python train.py --train_examples=26041 --label_smoothing=0.2 --max_grad_norm=3.0
Rows from block 4, named by matrix and row number. Each number is 128 + 24 x the weight over its row's rms, rounded and kept within 0 to 255. All counts start at 0. Numbers have three digits each. After the name is the row's rms in percent of the matrix's.
# pw: pointwise conv (model.blocks.4.pw.weight, 256x256x1x1, standardized in use), inputs 128-191
pw.7 097:141084136137141099137137114119126056165150120090138094138093141101129111163127139123106104126101090103140124129087114143117131102102098112098151143145147116147163127111101166119159127152142122
pw.8 100:126140146164138093148152103136143121116157135151124140116099176133158117126139146154134155130149121143113150111159136134167147172113136083132136122124145115118149172178145102108113144129146165
pw.9 099:150111123115127154159152085150139120108106126119123121126104118130159125098073119126158122132115135161135148135121135135121119167102100157105157181158116184128147153122098148086121164162140121
pw.10 102:121091158096146093120164136130159115156113150101136165159106115116166117110134139163099175138166134152127132117091121093126146085126123129148168105141109092130138128126149127111113097162145117
pw.11 097:140111148099148151115151115144108115084122173078132146155114101138148119117097118153128154138125143169153089143123127157157139118084146157125141142160154121178129119099133148083144142184143164
pw.12 097:149129138114158163114140101148136120096114175056118135135150090129128124119117116164147153138111120163148103137124130159155152118105123153107134141143154148162119145108110148132121154178119148
pw.13 102:168147169144164155115122115112130117096121158147140125155117149110157137132124133122165096145135129100115139100138123171089136143155148095071132163146162111157129202181115101122117151119118132
pw.14 101:173109149093135118133137089123136065126167123142120140081103113177164100114097108146163158156158106094145155111124123123148164139134148111147144148122124133183173181122097119110136117123197158
pw.15 100:091141176126136150095147146126184130099117125099115143116131104134134154147113207110127170122150102138114121133125108126135129124140094157150097116122128132142158104104124141168145136134154114
pw.16 101:118131167133113157197124155145135145124141099077131118122065156138144148138128114096117131103177122122108118086168102105080122136148114143161137121102142152100120085142130137112127141118169111
pw.17 098:126134158119159154130111102163167158121112132114148109169156145126148130124164177142158118139156098155154128113111145101076097162109089107090139140120111122143087115113130091135147121117141096
pw.18 096:124142131111146073144125128142145113134185137136113092111113104178141143141126080112134155116139097107154151090105134121155125154142151110120134102144119124154135148099153133112164161114139172
pw.19 099:143137178135117150169117136143115112121134116135121174143070144136124087150104135119129170144134156161138093116149118086106138085133144125146138107114119143142123097103124123106157131138133100
pw.20 106:167190130132151128109132155123141163097129133125158135149178155096137092125160177141135130173103129103149114103153130090094177133131145126125138115161081126118107107111099111118131129126118152
pw.21 098:133151152122116141145144115137111142123108131135115103131106107142159149166113099121149177123150124151137116133158106097135133138158157111154134132117133138190171152109146136125135108121204157
pw.22 104:107142119140138153120096139142155142130122162134120120165138142127113160089150141103148143135139124157116147123151165140100112144100087102080139148117136151142143112109115113105125125110116055
pw.23 101:136107108120109105156152144106133093169126095115162200170106142174154114136106113144123125107195114117099163108128092127152111133076124116093119081077116153091158149102134156151110122142137154
pw.24 103:124133125094149125096114129098138131124141121134168174179186163129158090113189136145140147161131094145142116090138126125105152148130148116116130117128121151141109128147138103112104139142102138
pw.25 100:118117157137108123094142134134150164109123108121140146155114121097124138091103154109117087136122142101119072139138153112081160123127142138134138139183116147147172143122131146085126155178151136
pw.26 102:124131131138134134154181120125131104115143113137143145164090148119193097069110160163147134111137108166144131131103123127156130174091131090127110137160134134135123150124099086087137128136117183
pw.27 098:110137133117118129104175121155171138133086119136132186194141142135141157099139137147109085146166142149119129137134115113154160123126144143129149135106138136110132146137110145109101125134100134
pw.28 104:165125102112147136100146142136155135113136150128129160149141140109125155104205152191124118130126128127128097123147132140177136140121128178118099126138142103168148163184153142129139140137105167
pw.29 104:149063116106146146104130107147129141121131168187135131122153139150129127116150099138114124156144142130143114123137139130151125183113123130133103163161127120142130145109106135087151148128142129
pw.30 102:156114141119134148136159090132144130097129117150162130175113098143161103094109170150133127144175103138144135112118119116118149152119112152121142157123096187107125137101080137082113175140131122
pw.31 101:163165123104146124138100093123141095130101112111145120122136168155090111135138153103128158148126123096132136081163118160154087126163150080135174099117156145181153160167160125149171140110172098
pw.32 098:114117158144121070209141113165161122106159111106158098124122173107142125144126166146143126111149112144080142099132126099107103141153098103111076137128126114135128130132120108126121120123153142
pw.33 099:126123126107120128155120103146156136158130135139098125133137143134117128109121153121129128125137085126127119101149118139143131128074112150093128152082164136157147165133126117152135111117120113
pw.34 096:133088119112158074150122092135121127133145132127128146136118124138136130127154107125110158133123131149139121114108130068117138127111127171136099145106129108134123135144166154162157075131107133
pw.35 102:154111160132131126117156080110124098128159113133154122129098080178150139104147135187162141120115111137141131111118136142160080182131155135100136123088078136131128157150096116112134122118135128
pw.36 103:137140127114151086134168131124114155107136132140166141173202099157105120145162155179133100133132133111172132099123125107132143143110106146121115114132126125131079120129118131120158121137084128
pw.37 102:123119089130100108149115142122098111151137081128130139119111131168130095119072166121119125117100135163095095151143154168134093149094098111104157149126189158141116129103102160140146149133096080
pw.38 106:189109162121170170111142109109139053106112168153153162126140088195114113113146113150177087158128126151155151156135141158137145156123131222162109096129125120152114163154140144095146101126141111
pw.39 104:151122143100146081154147128122104110155218148157147126138127122158128107145164117116126139129146107109139156112125083105118158141091145170084111134140109102165109135094140126121137139138113137
pw.40 102:129134095150081146132127075183152105160122102166129180116119176112149098131143153107136109130112106123113107128155134145133092153152137117120124078147115098097128138162159127146107088141117134
pw.41 092:138159124051136067120123118104108105193155162142107112118123147153112120133144091129120122128138099130139145045122101146114141140122122168112152148111154108138141165159124155137135111138108103
pw.42 098:130121105113146156121154101145120113135111118100196122149139114126126118158119138150158144145126097126165078088108127140166117124094098086111130103144082104139110119114083120106117138175127144
pw.43 108:175132102135143066174145142142110101106143104123180150139163142146134160124148109126115138117133154101182127103162083164146092112147122132158162152085155139163143117177128128118167157136164110
pw.44 102:151097141137153082182109105156114131117161089111151143157131170128114144117143135085210151118153073139107174107131110105064086134105109134115136117110094126142084139137084111094088136126090135
pw.45 100:140104123089134149119107113126147168151116164159091116135137106116119117115129154117129127160135124100138142105097126138098151157107136098081134175114116184164134143143138103144101148141075125
pw.46 098:118135116142127163166151127110137139133151092123139139138130148120163123154098137125182125114174093136112126108101111089150123139102146151077124124105117158169083146147116108107105142121076157
pw.47 102:143104115108153102125158126118131137103162135157158154128139094153142142119170110115146161122134112128134158090133121140099143131113163158121159119139128092154146098125160111159147164124137210
pw.48 100:130097149088131128147113159102117107092115117186140121089146150127117089158091175144149105171129135127140135134161160125110163161134099168155116119154120118122132118134106106126146155125142120
pw.49 095:134107128120126139143167162104137140140131149135131176121133123125141116106101160092131152161139135165103108127155144097112154141133124149120140121139112150113126106078119138112119133158145121
pw.50 099:184137152114136113097170136114083086153144124184132153113140101159132120120170114130190145173114129107146129086169107124124152138125140113108177098124121118155142109152117129110116148125140124
pw.51 104:128086098121153102121152135136117141112117149162167156136187144127108110120138114124145135167164114131152120102128157143117145156117078156137113105132112072123111146111110110132118145121088136
pw.52 096:125130125130119148118210136114111109110103122128172143165133119106169124175103132079135134130158117120136109113114124099132147126122135113129160099088102158135130138109123112109137155133107147
pw.53 101:134143171099126093173106128169162148120178103102134111137116161144118144162141155119125108088185112123109137081117098085118140108129122144120144114094111162134132099138111127132150129117145155
pw.54 102:112114154084138165086154104140123117114104132110126138163134140136139142115162165081166119142112081122119096040095133151159096106120154118111152112114131146151154142135117129127152164131156133
pw.55 103:142135149112126117158109114120152125114170115102132083137118133155136153179118122088144148104171119126123159103134098098101149093146139152139136142102127156142146136097155128120158117126160113
pw.56 100:137144161113126109164135114181147127105173121109124123131123143152130147163133170111171155123146125138110105127128136099134090154138108116102149114121116117129147114109122088161147121095129130
pw.57 099:128109124096131155125162129154107118088108122123162141146127125121119133132123091065133174136157101121152143099116132138130126130123121096108141088140109121102140174098084111139143150158128155
pw.58 095:145128141085151149098166124128108094110092152107164141174123118135128130140132085161143136142164140129163142125093147127155094142112119116115162127142132136124095119131096120104142136184091137
pw.59 101:142146162118134151195120108158152144117112132127146087087129159168145139143110145147166143126157123122111135133141114064112118149143105107120125116102119144131109130127108107113134101113169143
pw.60 106:078146150130118089161144078160112105123161084102133125142189143069134088123142168170153164126139093141112132117164103123058150134133099113140134112148121133126087132110091119139138121154113146
pw.61 097:151165144123157102124143131162145136071160161107159118140162111134115144140158173154160153135131131121127147094105144110147115149130119144121157126131133108123128142169121104122168143100116144
pw.62 102:105146107083153169169134124119147092089119146129134131098134099169103153101090125142136102149160092108130156152133143112139168123080130189125095119125085119165137146171110108127144140169130114
pw.63 098:140157119127128133118124148142130114122142099100138127136158142117131116154100109166123118143103120141159069140121113145181075143110109113121125121163146115106118144142135115136158126182122131
pw.64 097:138111150119160157118137104138120084077108174075113139138145125131131136105134121165140151147132124165163099135117138148150115105094110133102143156162159123154120143095121149111150131186150145
pw.65 099:122151108078116117122102126171181118139112084126127130138187157070102146138137152116147141147136098100125139111140121130112090108153104114120159145139148126132101101157110118175102139116129133
pw.66 098:154113133171114179139112157145138171106100122144101121119120108113098145124101149124118117141127144092126134130159124152103104100116141112112160091115165147120092099114117122128102094109123094
pw.67 101:164111125115147147130111127104106167124144174087139137128068171141114117102127122131149110134131144151127124120099167118108123142122130102075124144140105131104127116152110123124074136144111102
pw.68 102:108126140113115109137125127150121107159165148134072080112106150101146127133119110149152081098130114126128124091178116130170141136131128168144127126100100077142157159140136111145170130108165127
pw.69 102:131149141151154128100133133121156106102150160093137134160108143107139114145125118101124131120174146128143147086119093142153129105126196129135157137142137121158134157146130133109151124126098127
pw.70 105:186095132095136137139158098133136120124136138131125134135099115134188134118097145121176163148142120148152161124113136141106179177101104159129159149134119158145132124156091105073116193133142131
pw.71 103:165132119123145117117157108132102136076146107186173110131111115111139120137132107108188161177160109136162123081133144126107095172108126089100141075129109120127107145128119111141126149141117157
pw.72 098:133098123107158146105119155109101152111125155078148125142086125115114140081151123118093114120143098114122163150095141113130114136114137134092126154129150116158124147154092151117109150154078123
pw.73 100:152154132123171158120150097135142084095129181108136150108136110134155121118113101157153135154122113156153111130119109117144114126100114154126136160152145136153120128079123164106152139162122121
pw.74 104:123118120067150109088127087116144137141129153166153099144123075131129129105116133107079109121134157154127071086137149111145125117115162168116163129140149136163109121136155133107138142153136124
pw.75 098:101089157122124162154121153137131095133163138078137130097062139084110123175122088137093114122119119126142099136119086128158159099101127148166143125137147113102151141098108171083118113146143157
pw.76 100:096088133113102185143117143131131082134141130115126128126121148087127141109098112152099081102186085099143133129114110144153147120138137130155097120125143153114132171151128167088118130126138171
pw.77 096:113121163152144140164142125152147178101107144093124118187091129168158143126132097129132144098138110133099143125139107088125149105087162131149118095085121146169114123111141123152121100125125110
pw.78 103:109110182121161136090164130172125127137133135149132149133139118131148104128163111122166105105148098104107175087131092129120187179122116141167133112126111130126147140122134133147114168101153114
pw.79 100:116090139103130140123143147114121132152138129144135133116118115128118164111143117119099145140109152101121158106097141118158151141151157108103058092162092088107138116118122141125117121110123159
pw.80 101:116171102112149091158108124128121111116161149114153144171187166136119125126186129098134144118148123100142111063136075177133131144165165113117163142117125111112131134139164119141103130106137163
pw.81 098:092156122130165211155093135128108149144113128123124120159093110131130131116138098101101146148095132128127114107131148151143113148167110124124110106121100167139142127098115127138127121141121110
pw.82 101:173109141138122174122156117122127104099135117120142125109113152138155099087134164156181117145141153158154105148158130163126148154135123151136132119150141149155163121150118117093127160160159126
pw.83 101:102111090132120163146093117154138116149112142150119122130127113123129156106125113111142151109125148163119118129153181106089112163125062138096154136117116186129138094065107122110111138131143081
pw.84 101:136085162133136142121111122125135104085135129161155115102137162120136116157145135161206106133150151119141158121126108168150140165128122127166133147120135144126138106150091149111124145127138110
pw.85 102:120124108128154131110142133120128171133154160104142069149133129145133157149081124084123110103127116155128092123108138140149125122131147116116108142146136125152203121116144169158121150172173113
pw.86 098:141088140128133137129142149089107114086142105085125133135146135128139149085087130115159117144138149146142104143111154145138118131065129106128113144156093120151143094076108146078151132185151131
pw.87 095:142140106141145099179155145161133116102123131113130110117129143146122174098089115176147132142104140145137122187157087162123078124127081117117174147115182168122163157164128153101143147146165130
pw.88 101:122130107090153121134153130116158147147120107110128130146137100140154160125119124115128135116152097145141138128105115132195122120121161095107121103121146103133123135098123143082123154145163156
pw.89 098:099095129153113170140131131125114135150127150129113131078109128129148078141088089130117168132091091108108135162130178116115103120120113116139106142126119118121140135121095106107095157121135113
pw.90 106:084155097134092112145131133153155147138134086141143133136149175111119113137157165179147117152127089125136099101086165110139149066127121147132072141142075108129096098122140112187102081116129153
pw.91 101:123069142088140151082187138144147124103112128123163106132107110133182125108087155113163133126168129169136096132154105137100159132106124130167127129148142136125158129117139154101132133161150123
pw.92 100:130090101111109126121135087124106105096141162137095110090101108106150132146098099122156164141125150130122131127144137124094135154134103131149125149155127150186180110108124118121154138130172113
pw.93 095:125160149121118109164159109133146116102195122113118113108097167149146157109144135138145105135148129137110122102148174126158158161142127111124121118121125115139146143178111111102105131124143152
pw.94 102:127136138131123166143149124093116100112139150127115147129095108141195119103135111144147114112140123181135108125130120090103096112115133109105123161129141149152142135140157124122099129150152143
pw.95 097:165099112120128180158161118120141109127102138117136143133097109134137130095155103193104108126133131158151103123154137130189185171145136145150100097135106111142141131172166126120133093116138107
pw.96 097:109116147158123159154144129133099099107114135155140144140141145141114132151101103144125140150118080094124097135158130114071078089146090102165126102118130087147132154077090129192131119151123119
pw.97 099:122172105073121208128098116153159166127099133131097109117098150105104142125087144086121174132131121119124102122125142063099124137128120098122100120143079178158146129084149117131139146118178145
pw.98 095:132109154128119133107109119122123173150113115106104128138101136087124104125140142142097137137122120091144164092143131144128147122097126120129140091142139123130163122118133125100170110134162097
pw.99 100:161100182140121185157127126135149115087133150123150150111127139111118169120109158168133143154155084134137174133142115149119128114088126152138161101116165150138132144157110172094144113135177150
pw.100 101:145050130129139152137140127115145084130142157105123137128064099102145088079123148155116119122155104167131101136116113132124062139090125118109116162148159148095138152161144116116133120159138152
pw.101 099:129123177139136136144136139148116134117107145110146140137142116174146117161143097189145135165122120110144089151152120111101101130120120123109102092099127119140115126101123127139125110119116110
pw.102 102:125161123115134167135101118179165159133129139159121114113114154173136112147149158125131150134144123105124103135149132088109080155144131145120132097140127123159149156113132100124136070125148119
pw.103 098:099144110119117156095123176123189169093094142164126149150112150079144116162097191134115119144120132090118123110124166110142120082131155100101125132161123143144116089107118133088133142146147136
pw.104 100:094144093105140125142131128153129139141119112066170124175179126097127123129111162093152125130141116126140104100124127105101133132088099120101138142164096130142120132088120131105145150177104116
pw.105 098:131120128090144152086143100146148128100140157124157128146140091111144102131108151152141129151125176153157144119121136180152164140118145154122128138158154155162125133125102161098134172149146117
pw.106 102:116081113150103139109102132126113091131148155149124137089134115121137128132107128150122116150170089098143097116143101156137091162153128101139096119150142111160120136157140117133128105086159160
pw.107 106:120141121145140118086124142129119168163148141151144156129103142099112108119114131174145121134155138093114129117110104177119078096126095137105143126153147138113111107177099150132144067115107134
pw.108 101:145102152131124155123146113134115120096126130165146123117127093142153109071096129137154091152117099103130162172139131148146178209107116170140127130128096156138169149144093142088115171127154121
pw.109 094:099116128131118103131118141136166176123104115111125167146115168104107120111124187081079151127122128126123167134104114103139160086117164143142110117140106125122133147075125145128153131139122146
pw.110 095:109136093100149114152134165141132199135134149135114149151090126102135129162113105140076138137146144110121129131110128086126158087116139160157114154143125084154187126112131167111144102144178129
pw.111 098:136111169131140127115174129127080178093167152101183149118153135097153132121123150137126115132148126127140123125129178143098124158146157105106132178118147174114138106090116166060147201131143116
pw.112 098:115120151097150179110137126113156091078104172143162109096140101128112098103128138117138151137136127145148157170145107141163129120083101144159118149122115150183138132126123159108130110155148071
pw.113 102:157113126105143142153139088142164133091128110156150113157152168106156123112110145158153132167167100133147141105122138145122184161126089073111126146142143059138136157148117135119135171146090136
pw.114 103:092123088109076136140101153112127135099170106105106075074114172080102145154112142094142133113102152104133104132147155118101133104104122152122086139154099114157169115119130106115141116129163089
pw.115 100:130142138152102135104119113148124135150157127144121080097132152139136122148114163126158131115140150132123132131164197126124140163134123102146103090131093110144155129124091083105088137110141097
pw.116 095:107087160104113165122115166151169122104130129123147114104095115102153126096082185077103126135129110114130101149108119120130158118125100143163132143154107171135118121122116124081138167129165093
pw.117 100:113121108156132140124125120120101142134124118119146130112118138164117132107121164115112170106164137130131128143113162121148141149100134076099121107135128105114137129087135138117160137137131107
pw.118 100:137116146125138131166148123154151120103161126143149098117116136100150127111141157135159134127176114114099151121140132125138126162155101125126118124129110122109126144151100105114125123134142150
pw.119 097:112129091109142094137138142124120150166156115148105132124136121126135134118109100118099112100169087100146159117102097115128164146117177111130137171132129140182155137118150117121130132126096158
pw.120 100:132134126129143134135150135093114129113166091139103125130101147091113142123156099115176108086160142118132183058134111157137105126128091132104152139107112185185163140129097110174121119109110113
pw.121 097:158132128090141151067173117120130122104107153088118140153120095137117098120145140138149131137157148129152125138107126152116129094114157165138151145160162181147163130110155162081121157160127135
pw.122 100:109131122058124174100170129158155110152079155135110113154104123094160069094083140086149123129146132159144095136157125165122142121085108159176111113141096166136150100101154135100157124153149095
pw.123 105:107128132138098131136099147133095143124170110161083094075127140106115138129056136128132132135140144121102099136100183122113097167154160094119139113125101128119139128112126137106103124134113131
pw.124 100:128113102120132140154169128090104098169128131133120138153114133165165176086128121171137149157124137156123115122132094147161131142106142115122145107120159159116166167164166147141104094111181154
pw.125 102:123094140136134115141164142096123180149068151123146176174102147147123114112132171157117107163096109106144114100089122113158145110146166145112154140100144156089100114128117101120113151136093142
pw.126 098:150110144139139112126142111139146068105187138133136125125109083099157125105116163174181159165141112140119144123138149140141137188141082097121155171151139129152149152131083109087123090136134133
pw.127 102:104098109089123130099139107113109135127140154125142104132126122119121124109133145149122092122153134122137131078119131170173132161110129152142144149135146147147119106139135116098130154146089098
pw.128 096:107144101122124152166120062167155130119123114070156113144136207133159118117136144109134152112165142142116152147141142116122132141149124123099125130071139133129140129119127098115098097134134129
pw.129 099:105133127127124175155167116139144112091100162109113135142103096102143144060128115152145116125091129167111081145159131136136142125112138159177108117117099150182153135141135136109097110157130135
pw.130 100:151087150147128174122152112109133099129113123106147148130140071167147120086114109163129099115118121116143142125155121130119169159109127170151123120108132166127139142166133137122103174148141117
pw.131 104:146127158108137152140112092152164126093139169165080084093115100175145111151144128133156140132136124112130155119145110113137109164143117157148111140092130129161170123137112103133153106113177123
pw.132 098:089094118087118099157142123145127158157111088112164138181165168079118155089126138089158123113134110132111113080126111103115086137119121120122106153149105106125144141139114130120122134112152157
pw.133 104:146096132101151141159142099127106083105147174101147150123138106168139106117141122164145137167137129159135143131141145137147130143076129162106091141177100119156127133135140145133114116160132147
pw.134 101:145093183117168143149142103139139097115111167134117174155127116185141133138151131168115120155142102155135118132141093146113167113105144171158107134090128140144122149147150154185106080123160147
pw.135 104:120113132134153175127136165111102089115110155095117126136114142093139122089107095193153157124144147158168113148127133163176110119083115139143090109167110098167125123137138153085145146156130128
pw.136 102:126130130130106129141142176123119090143125076120150091098112061069141155156100141173120103141153151130144139118151125144196134149147122136121139127118148113133121101158141185108144173127154150
pw.137 099:142078134146122110152147094123117150115106117110125119154123117129152102089151152123149097108121141167131100104152145084102127115086144145112149142133093140114131135139115130145114120179137131
pw.138 097:119100109108130058148140082157162138140130096114149137158195151119149108121129126105157152118159095121122148082116110110074129153116110090120129127122110109147114134105120122096143132138128150
pw.139 106:158114184152134132146122111156139148108114113123164142133108135176161148153136147128159165158164128177148118129133129128160091158106148131145125107089151139157113112140141116136147141136172114
pw.140 095:129138094110142102139121141136124168121129126135107119137085123120134176144147105111110141109137134121116125108120134088130120118115144135151135128120114094128188081103159194130162126116176105
pw.141 095:109142114109114169148126129088116125136114109155144154116110121081123122115116118108109141133123146128122108115177123126112128111142129155160128107114114120168154116107148174129122099121154148
pw.142 100:112108119119107127106122153117136141133157092105094111108095164109146187122121159105112144119148117137126119129119179116137131149112147118131100111131132138112160070110145174115161146128163126
pw.143 100:169108159106149148189126114150166114091138136141164151129126145173115171120156150152142107159118133107160150132159130152100188163123112149113127139102133127106164183167143130119131159110161143
pw.144 102:161118161085141176134129114098099102127179163116151152121092135156188106109115103165159166135164123159155166130115120085073132107118119127139140102131139139141132141125116127114115095122162133
pw.145 100:124089094125128112127137135094095105165194122141089087077091130110144173092103099101120135087128143144136165094122108137131136107110120093108154147126125114124171143111157141111155138131168089
pw.146 094:111132111130156164121125162091090161130167139099135087112128161091128161132128106148104089101125099120129168129103108138119074127130132101086105181145137143153171123110082179091146142097143139
pw.147 100:151101144127120141148136128123130103129166137153106119126074127116170077094121158181187126159118135149136153113128135128131141191114117127112150139124129149121155130148126091093129145122143123
pw.148 092:136112134084125126111100143119123190128144154145105095121126125079113178123121119134134144110145106105135158120127139105127118140134153111121107116136094129201147116085166114113158114152173141
pw.149 098:111136126092123078153125109114134157118133094103109109122123130078102148171138110109135105084160125103106094090123084151143116126127106094134141141107157104146157082146138142105165153111150135
pw.150 098:129126148162148149125142095128102073098119166077104142129139123104129133109113101153156165142120128163143093150149121127140117106080123134148135143159172135155117118116135167088139140170163143
pw.151 102:169156169141127131133115148111112142145154137154136128108103168097116145093125155078170125152133112122126135128117180109087130136110123120082181142122101168114127100117100148087143117135146115
pw.152 096:154110144108122147149143141113142109107140137147138116079104125107111164145095125093113170136143113107139147107128141131116168112145127146165125139121112109121179113125123184111138135140179111
pw.153 105:102146125156123142153150115095077139138129104129160107140134139092142099093130148141143103100122141115120128129096132102082135153102118097156105172091107170103134086106133093077116171126125089
pw.154 101:149135154089147094147147107161182127095183132110150124145158135133147132125148145148177153144156111118137153091140139088116131169132091121129145129124126113132120113140112109125162154129129180
pw.155 101:115131150147110143146173080123137120102132149101073110148101107128167130124135099126169136115131112147118147123162110126135109149133147097155145154113128142176165178128152133147144115118177148
pw.156 095:107095127102120111105132162127156109101143105136099117095113150111131162144119160094143157134133152108129122120119105124151172127134096148175134124125134119165177083077120155141164137136190122
pw.157 096:112171109103105164180149143139125127113165114066121114111141148141150118183108149186137172120145142142128148106124105107106124152150131129096128124102144127118085108145104109169149108103126161
pw.158 102:105122137134085151116120130137169095097122134162109085086103130122142146136082164093123149115142150125112147142156129131123105147151116137159102118151136117153196117111113121156152111118182099
pw.159 095:129071124126135134126105124116138110165124132106122118112102125158099125108122142099135129127114115135124173172151089137110109094136103123100177158122168160123170151130108169114153171112138141
pw.160 104:095096094108110113119131143118134115157139129107085091105120143114124121143092122093117133100101134116106161173140107159141112102124104137110144128145116150115176114105096134141137115123141115
pw.161 099:117143124130129145139161101152160108101160140138160086098107082115148122084118130155154126127166118156122122111134134112159107169120143089132121139128127148103109136154124134076124114121114173
pw.162 100:147115154139120144151156105151130108099165141118140095115114132118170122069121135171162166146138087166139165136132112123112130181101142092111130164127143145131125126126145091084151116131135170
pw.163 099:106105172131149162117135131138163125122114144163144128123143120134151123083106167114147139156136121159137133134130127130136165143129113147164126139135133134131113133134120103123135141114175090
pw.164 101:137125132065131132152154133153138106107108152087167134169188101112128127128162120180149132140132128143154108123142129142165129165064135132124087127166117129141109117135141148099133138170133162
pw.165 101:159128112116129104128150163121133131119163120152139134140159126080171146111124145131180151167126108117118118093132147122103128140133129087099121117121103143126138154148132123109097189145107143
pw.166 098:144111102092100139154164096131106096089137103153161129154143143102145110135117141148178111126116136138114129114130113180124103135160129097131162180131148109134130114229113123119089166126118121
pw.167 099:144147166117142156134139118128134119104127164054102125152124105129133142117105119159151147137115127155126067155118098151150135110070134149120149145155151165144117116096125138110127154179128145
pw.168 104:100127124136114163119123126159127102124125155157135092106124132085135133141065164159131172138133102084125133166136141109114092110148137104138101132107115140157140112095108132098186096113114140
pw.169 099:108096148145103134149132105109097137176118103091108143147121128153138128157144074122157139115110118160150168137123090088130081090126103129097142107110108132147149129110131136124113118103109162
pw.170 096:119150131084123125184115134149131113085116133075145078131161090134114129147074141129125090125154108107122151116138111145133130130121128101122126135154140124155171104114107113116171163160123149
pw.171 096:146115138136133121113132144140156103156165099102140108100102060138121139135119112097129123122123105115132127151125083149155148107156130134123184140133169142115171156164116167090125178131124121
pw.172 097:147114193172146107094142121124104129161081154152162152141127121111142108109139100132110111140147101120129117160125131143092078078125164122143098093101160110156113168149146148113175077138141142
pw.173 098:143090177190146116137126126135112134153102144136131163145126156128135103119114122125109103147120128121139135168137138147102091093158153115125099107138163104137122179166157138115141067136120122
pw.174 099:121098119118128174124138135118130089105113135106166146129127144127126093089087108139138143121132110123151147119109125161128152140107105147170151178102139170124111156155089141108116155155086140
pw.175 101:141094142149109123103142074128110137140165106140122101134109146135118084125145114094118140116128158092137171119122116125097115160098125084119131101123091092126140135132121046124121145134135115
pw.176 103:126147122125144124129138078109128141130131161151140121121177123117125108119141083124150123159129134146130129129140097163177113120123127114125139146124131120115139157153112122111165168147124103
pw.177 102:172160154124158169050139116144103100130108133171157122097136093177160114119140126141159092148153119113167162131142126130131201166101134183152105134166104155143134131121147145126104123126124089
pw.178 100:127119143147108143128101148142145128117085130126116150147144108141112138089159215106105143144127163145144112143127184087096109119133107127105122104147082114106128111104099103121135099111138087
pw.179 100:146142115141129094103171119193134169104106132155157161144134090132132143128155148120095094129140139122125152134170101129166113148140176094121132100109142085095115167152131133136114136143118131
pw.180 102:103130083129103143120103130121081154143133128129116097094112171122128109122102097126120134118098121119109093147120173134115064147124125075113135153135119149123128109097102104108066136098138106
pw.181 098:114049135120117136090139144125133143162138135179143168100155117080138098116070144161109109156121138135138174149130136161106087139135165139124118140160120114124158161099134084100139124110144128
pw.182 096:148121175125117136186138100124103118126159116099091125111095168121151126104091140152126128133120133152120132143140152129125117175111093123143128130177144104125150108143139109067150128157167112
pw.183 094:139120123119121124180170119109106106154146120134153123121097120148149137070124133162163107133116148155128125128144161130144120174109112082125114130130113114146156140163140117100107102135163141
pw.184 100:109106095089136119190136128102109105116158126151145140154083154094151145086139101123135121131178091129144162053133114083115173114112120108124126119078125144145155104114140131125100143103147164
pw.185 101:144123158118144127142137104136128086102137170081112131134119091160112125129138115172129140143099133135143132126110133148168130110106122178118150147146158138148109095105124153105150144180112145
pw.186 103:183131163148134133099139134118129099141138099152119148146102133147153116153188117154170118156161150114160147103133137157145130150141145136121131104129139112162130133173126086163141118112112088
pw.187 098:127111115096141159130145132136100130119131159078135129146120133118141154114083123156084154124109151153132089147128124147133115117078126112139141139157145127163152095102134147117136165176150146
pw.188 101:140116175143143115149130160148156115144107117155167154094139144132128155113133206178147104162124126154154152133140114180118166140123102140138119126162156091117165156152112150157153144127165093
pw.189 101:154116141082141123113165133133117124129128156152158094135148050139111111143169133145130111139107116142157129087121136144148132107137110150144143123154129123150104133137104150130082147149089133
pw.190 101:155111136110122141132174118133133115122096132078120098158081135108175099104100130098128140139169150168146101176117150139102111107072142152182143110145124168118133092119135124104155134179153136
pw.191 105:132144107139150150142142154088085132105144125128120114118097186084150144123163080081106129085108155105134147111094155116117146121125156100107086094127104094129146139142141167116142088108141143
pw.192 095:122119144135091170140150086164162137129180119116127142108120098093127129129102132138166128146152122126130094122121107135116125145143131123127096140143113152130120123162114148117097126138118127
pw.193 098:128125083100093163149131129165183173123095109130141113138106132139135157103091153096120157124154118103131163112098144093148148090130154123096103092130127118104143107122151164138135079135138175
pw.194 098:147078132116138147160093136151117129089155153115142133119092158118113162093143147143132130123168116110149156098140126156094150154121127156092147137139159129119113146185140131128126166113112158
pw.195 098:123112154128143128109118075170121105150120144116129111144142140109127127173116121142134101151152092116137150119120109162126104139100150119127117145088121112158154148140131117132130111102109169
pw.196 099:136118162129144148100154129133124172130156134112141122145109154064134132119100121097118115139142143128122131141095097126100076106155152152115105133147137157105119119129130139131128087131097154
pw.197 106:156107132115143136118139129101115114123154160084123141128157080151126118137103122141139128160102125166123127136119128167160129129080120176109166157143161156122125108131132132100139161170115157
pw.198 102:155109125124165124098121130102095155133149168163146162127137126088149126090146115124126126157146123139130148120099131151131093145123127089061136159144133109103116147164146099138059152098104155
pw.199 101:154104113128092096166092158110079076133158075159153161130099178146139116112110106102138147137133116131131132105162139149128138157125130121124121133138121119133146088158150072111122146127131179
pw.200 099:172128171144123151124128176086096074144154145136081133110113093141154169155129099147137120146150133128165124142129143153149184103141162180144127122140147131108128131182159133142132115148138127
pw.201 100:160103175106126135120129163156147099118137122128153136116087117127108119123107194111119102154140133110155103167155151138145146139134140139141157146137164152097110129146145124093144194162148100
pw.202 103:150099108086145138128179084106133110123125146137153128144128113151173132133136089098132109123085162160142151141171097129131121146147149136130144155141159132130169160137137134100122183124168128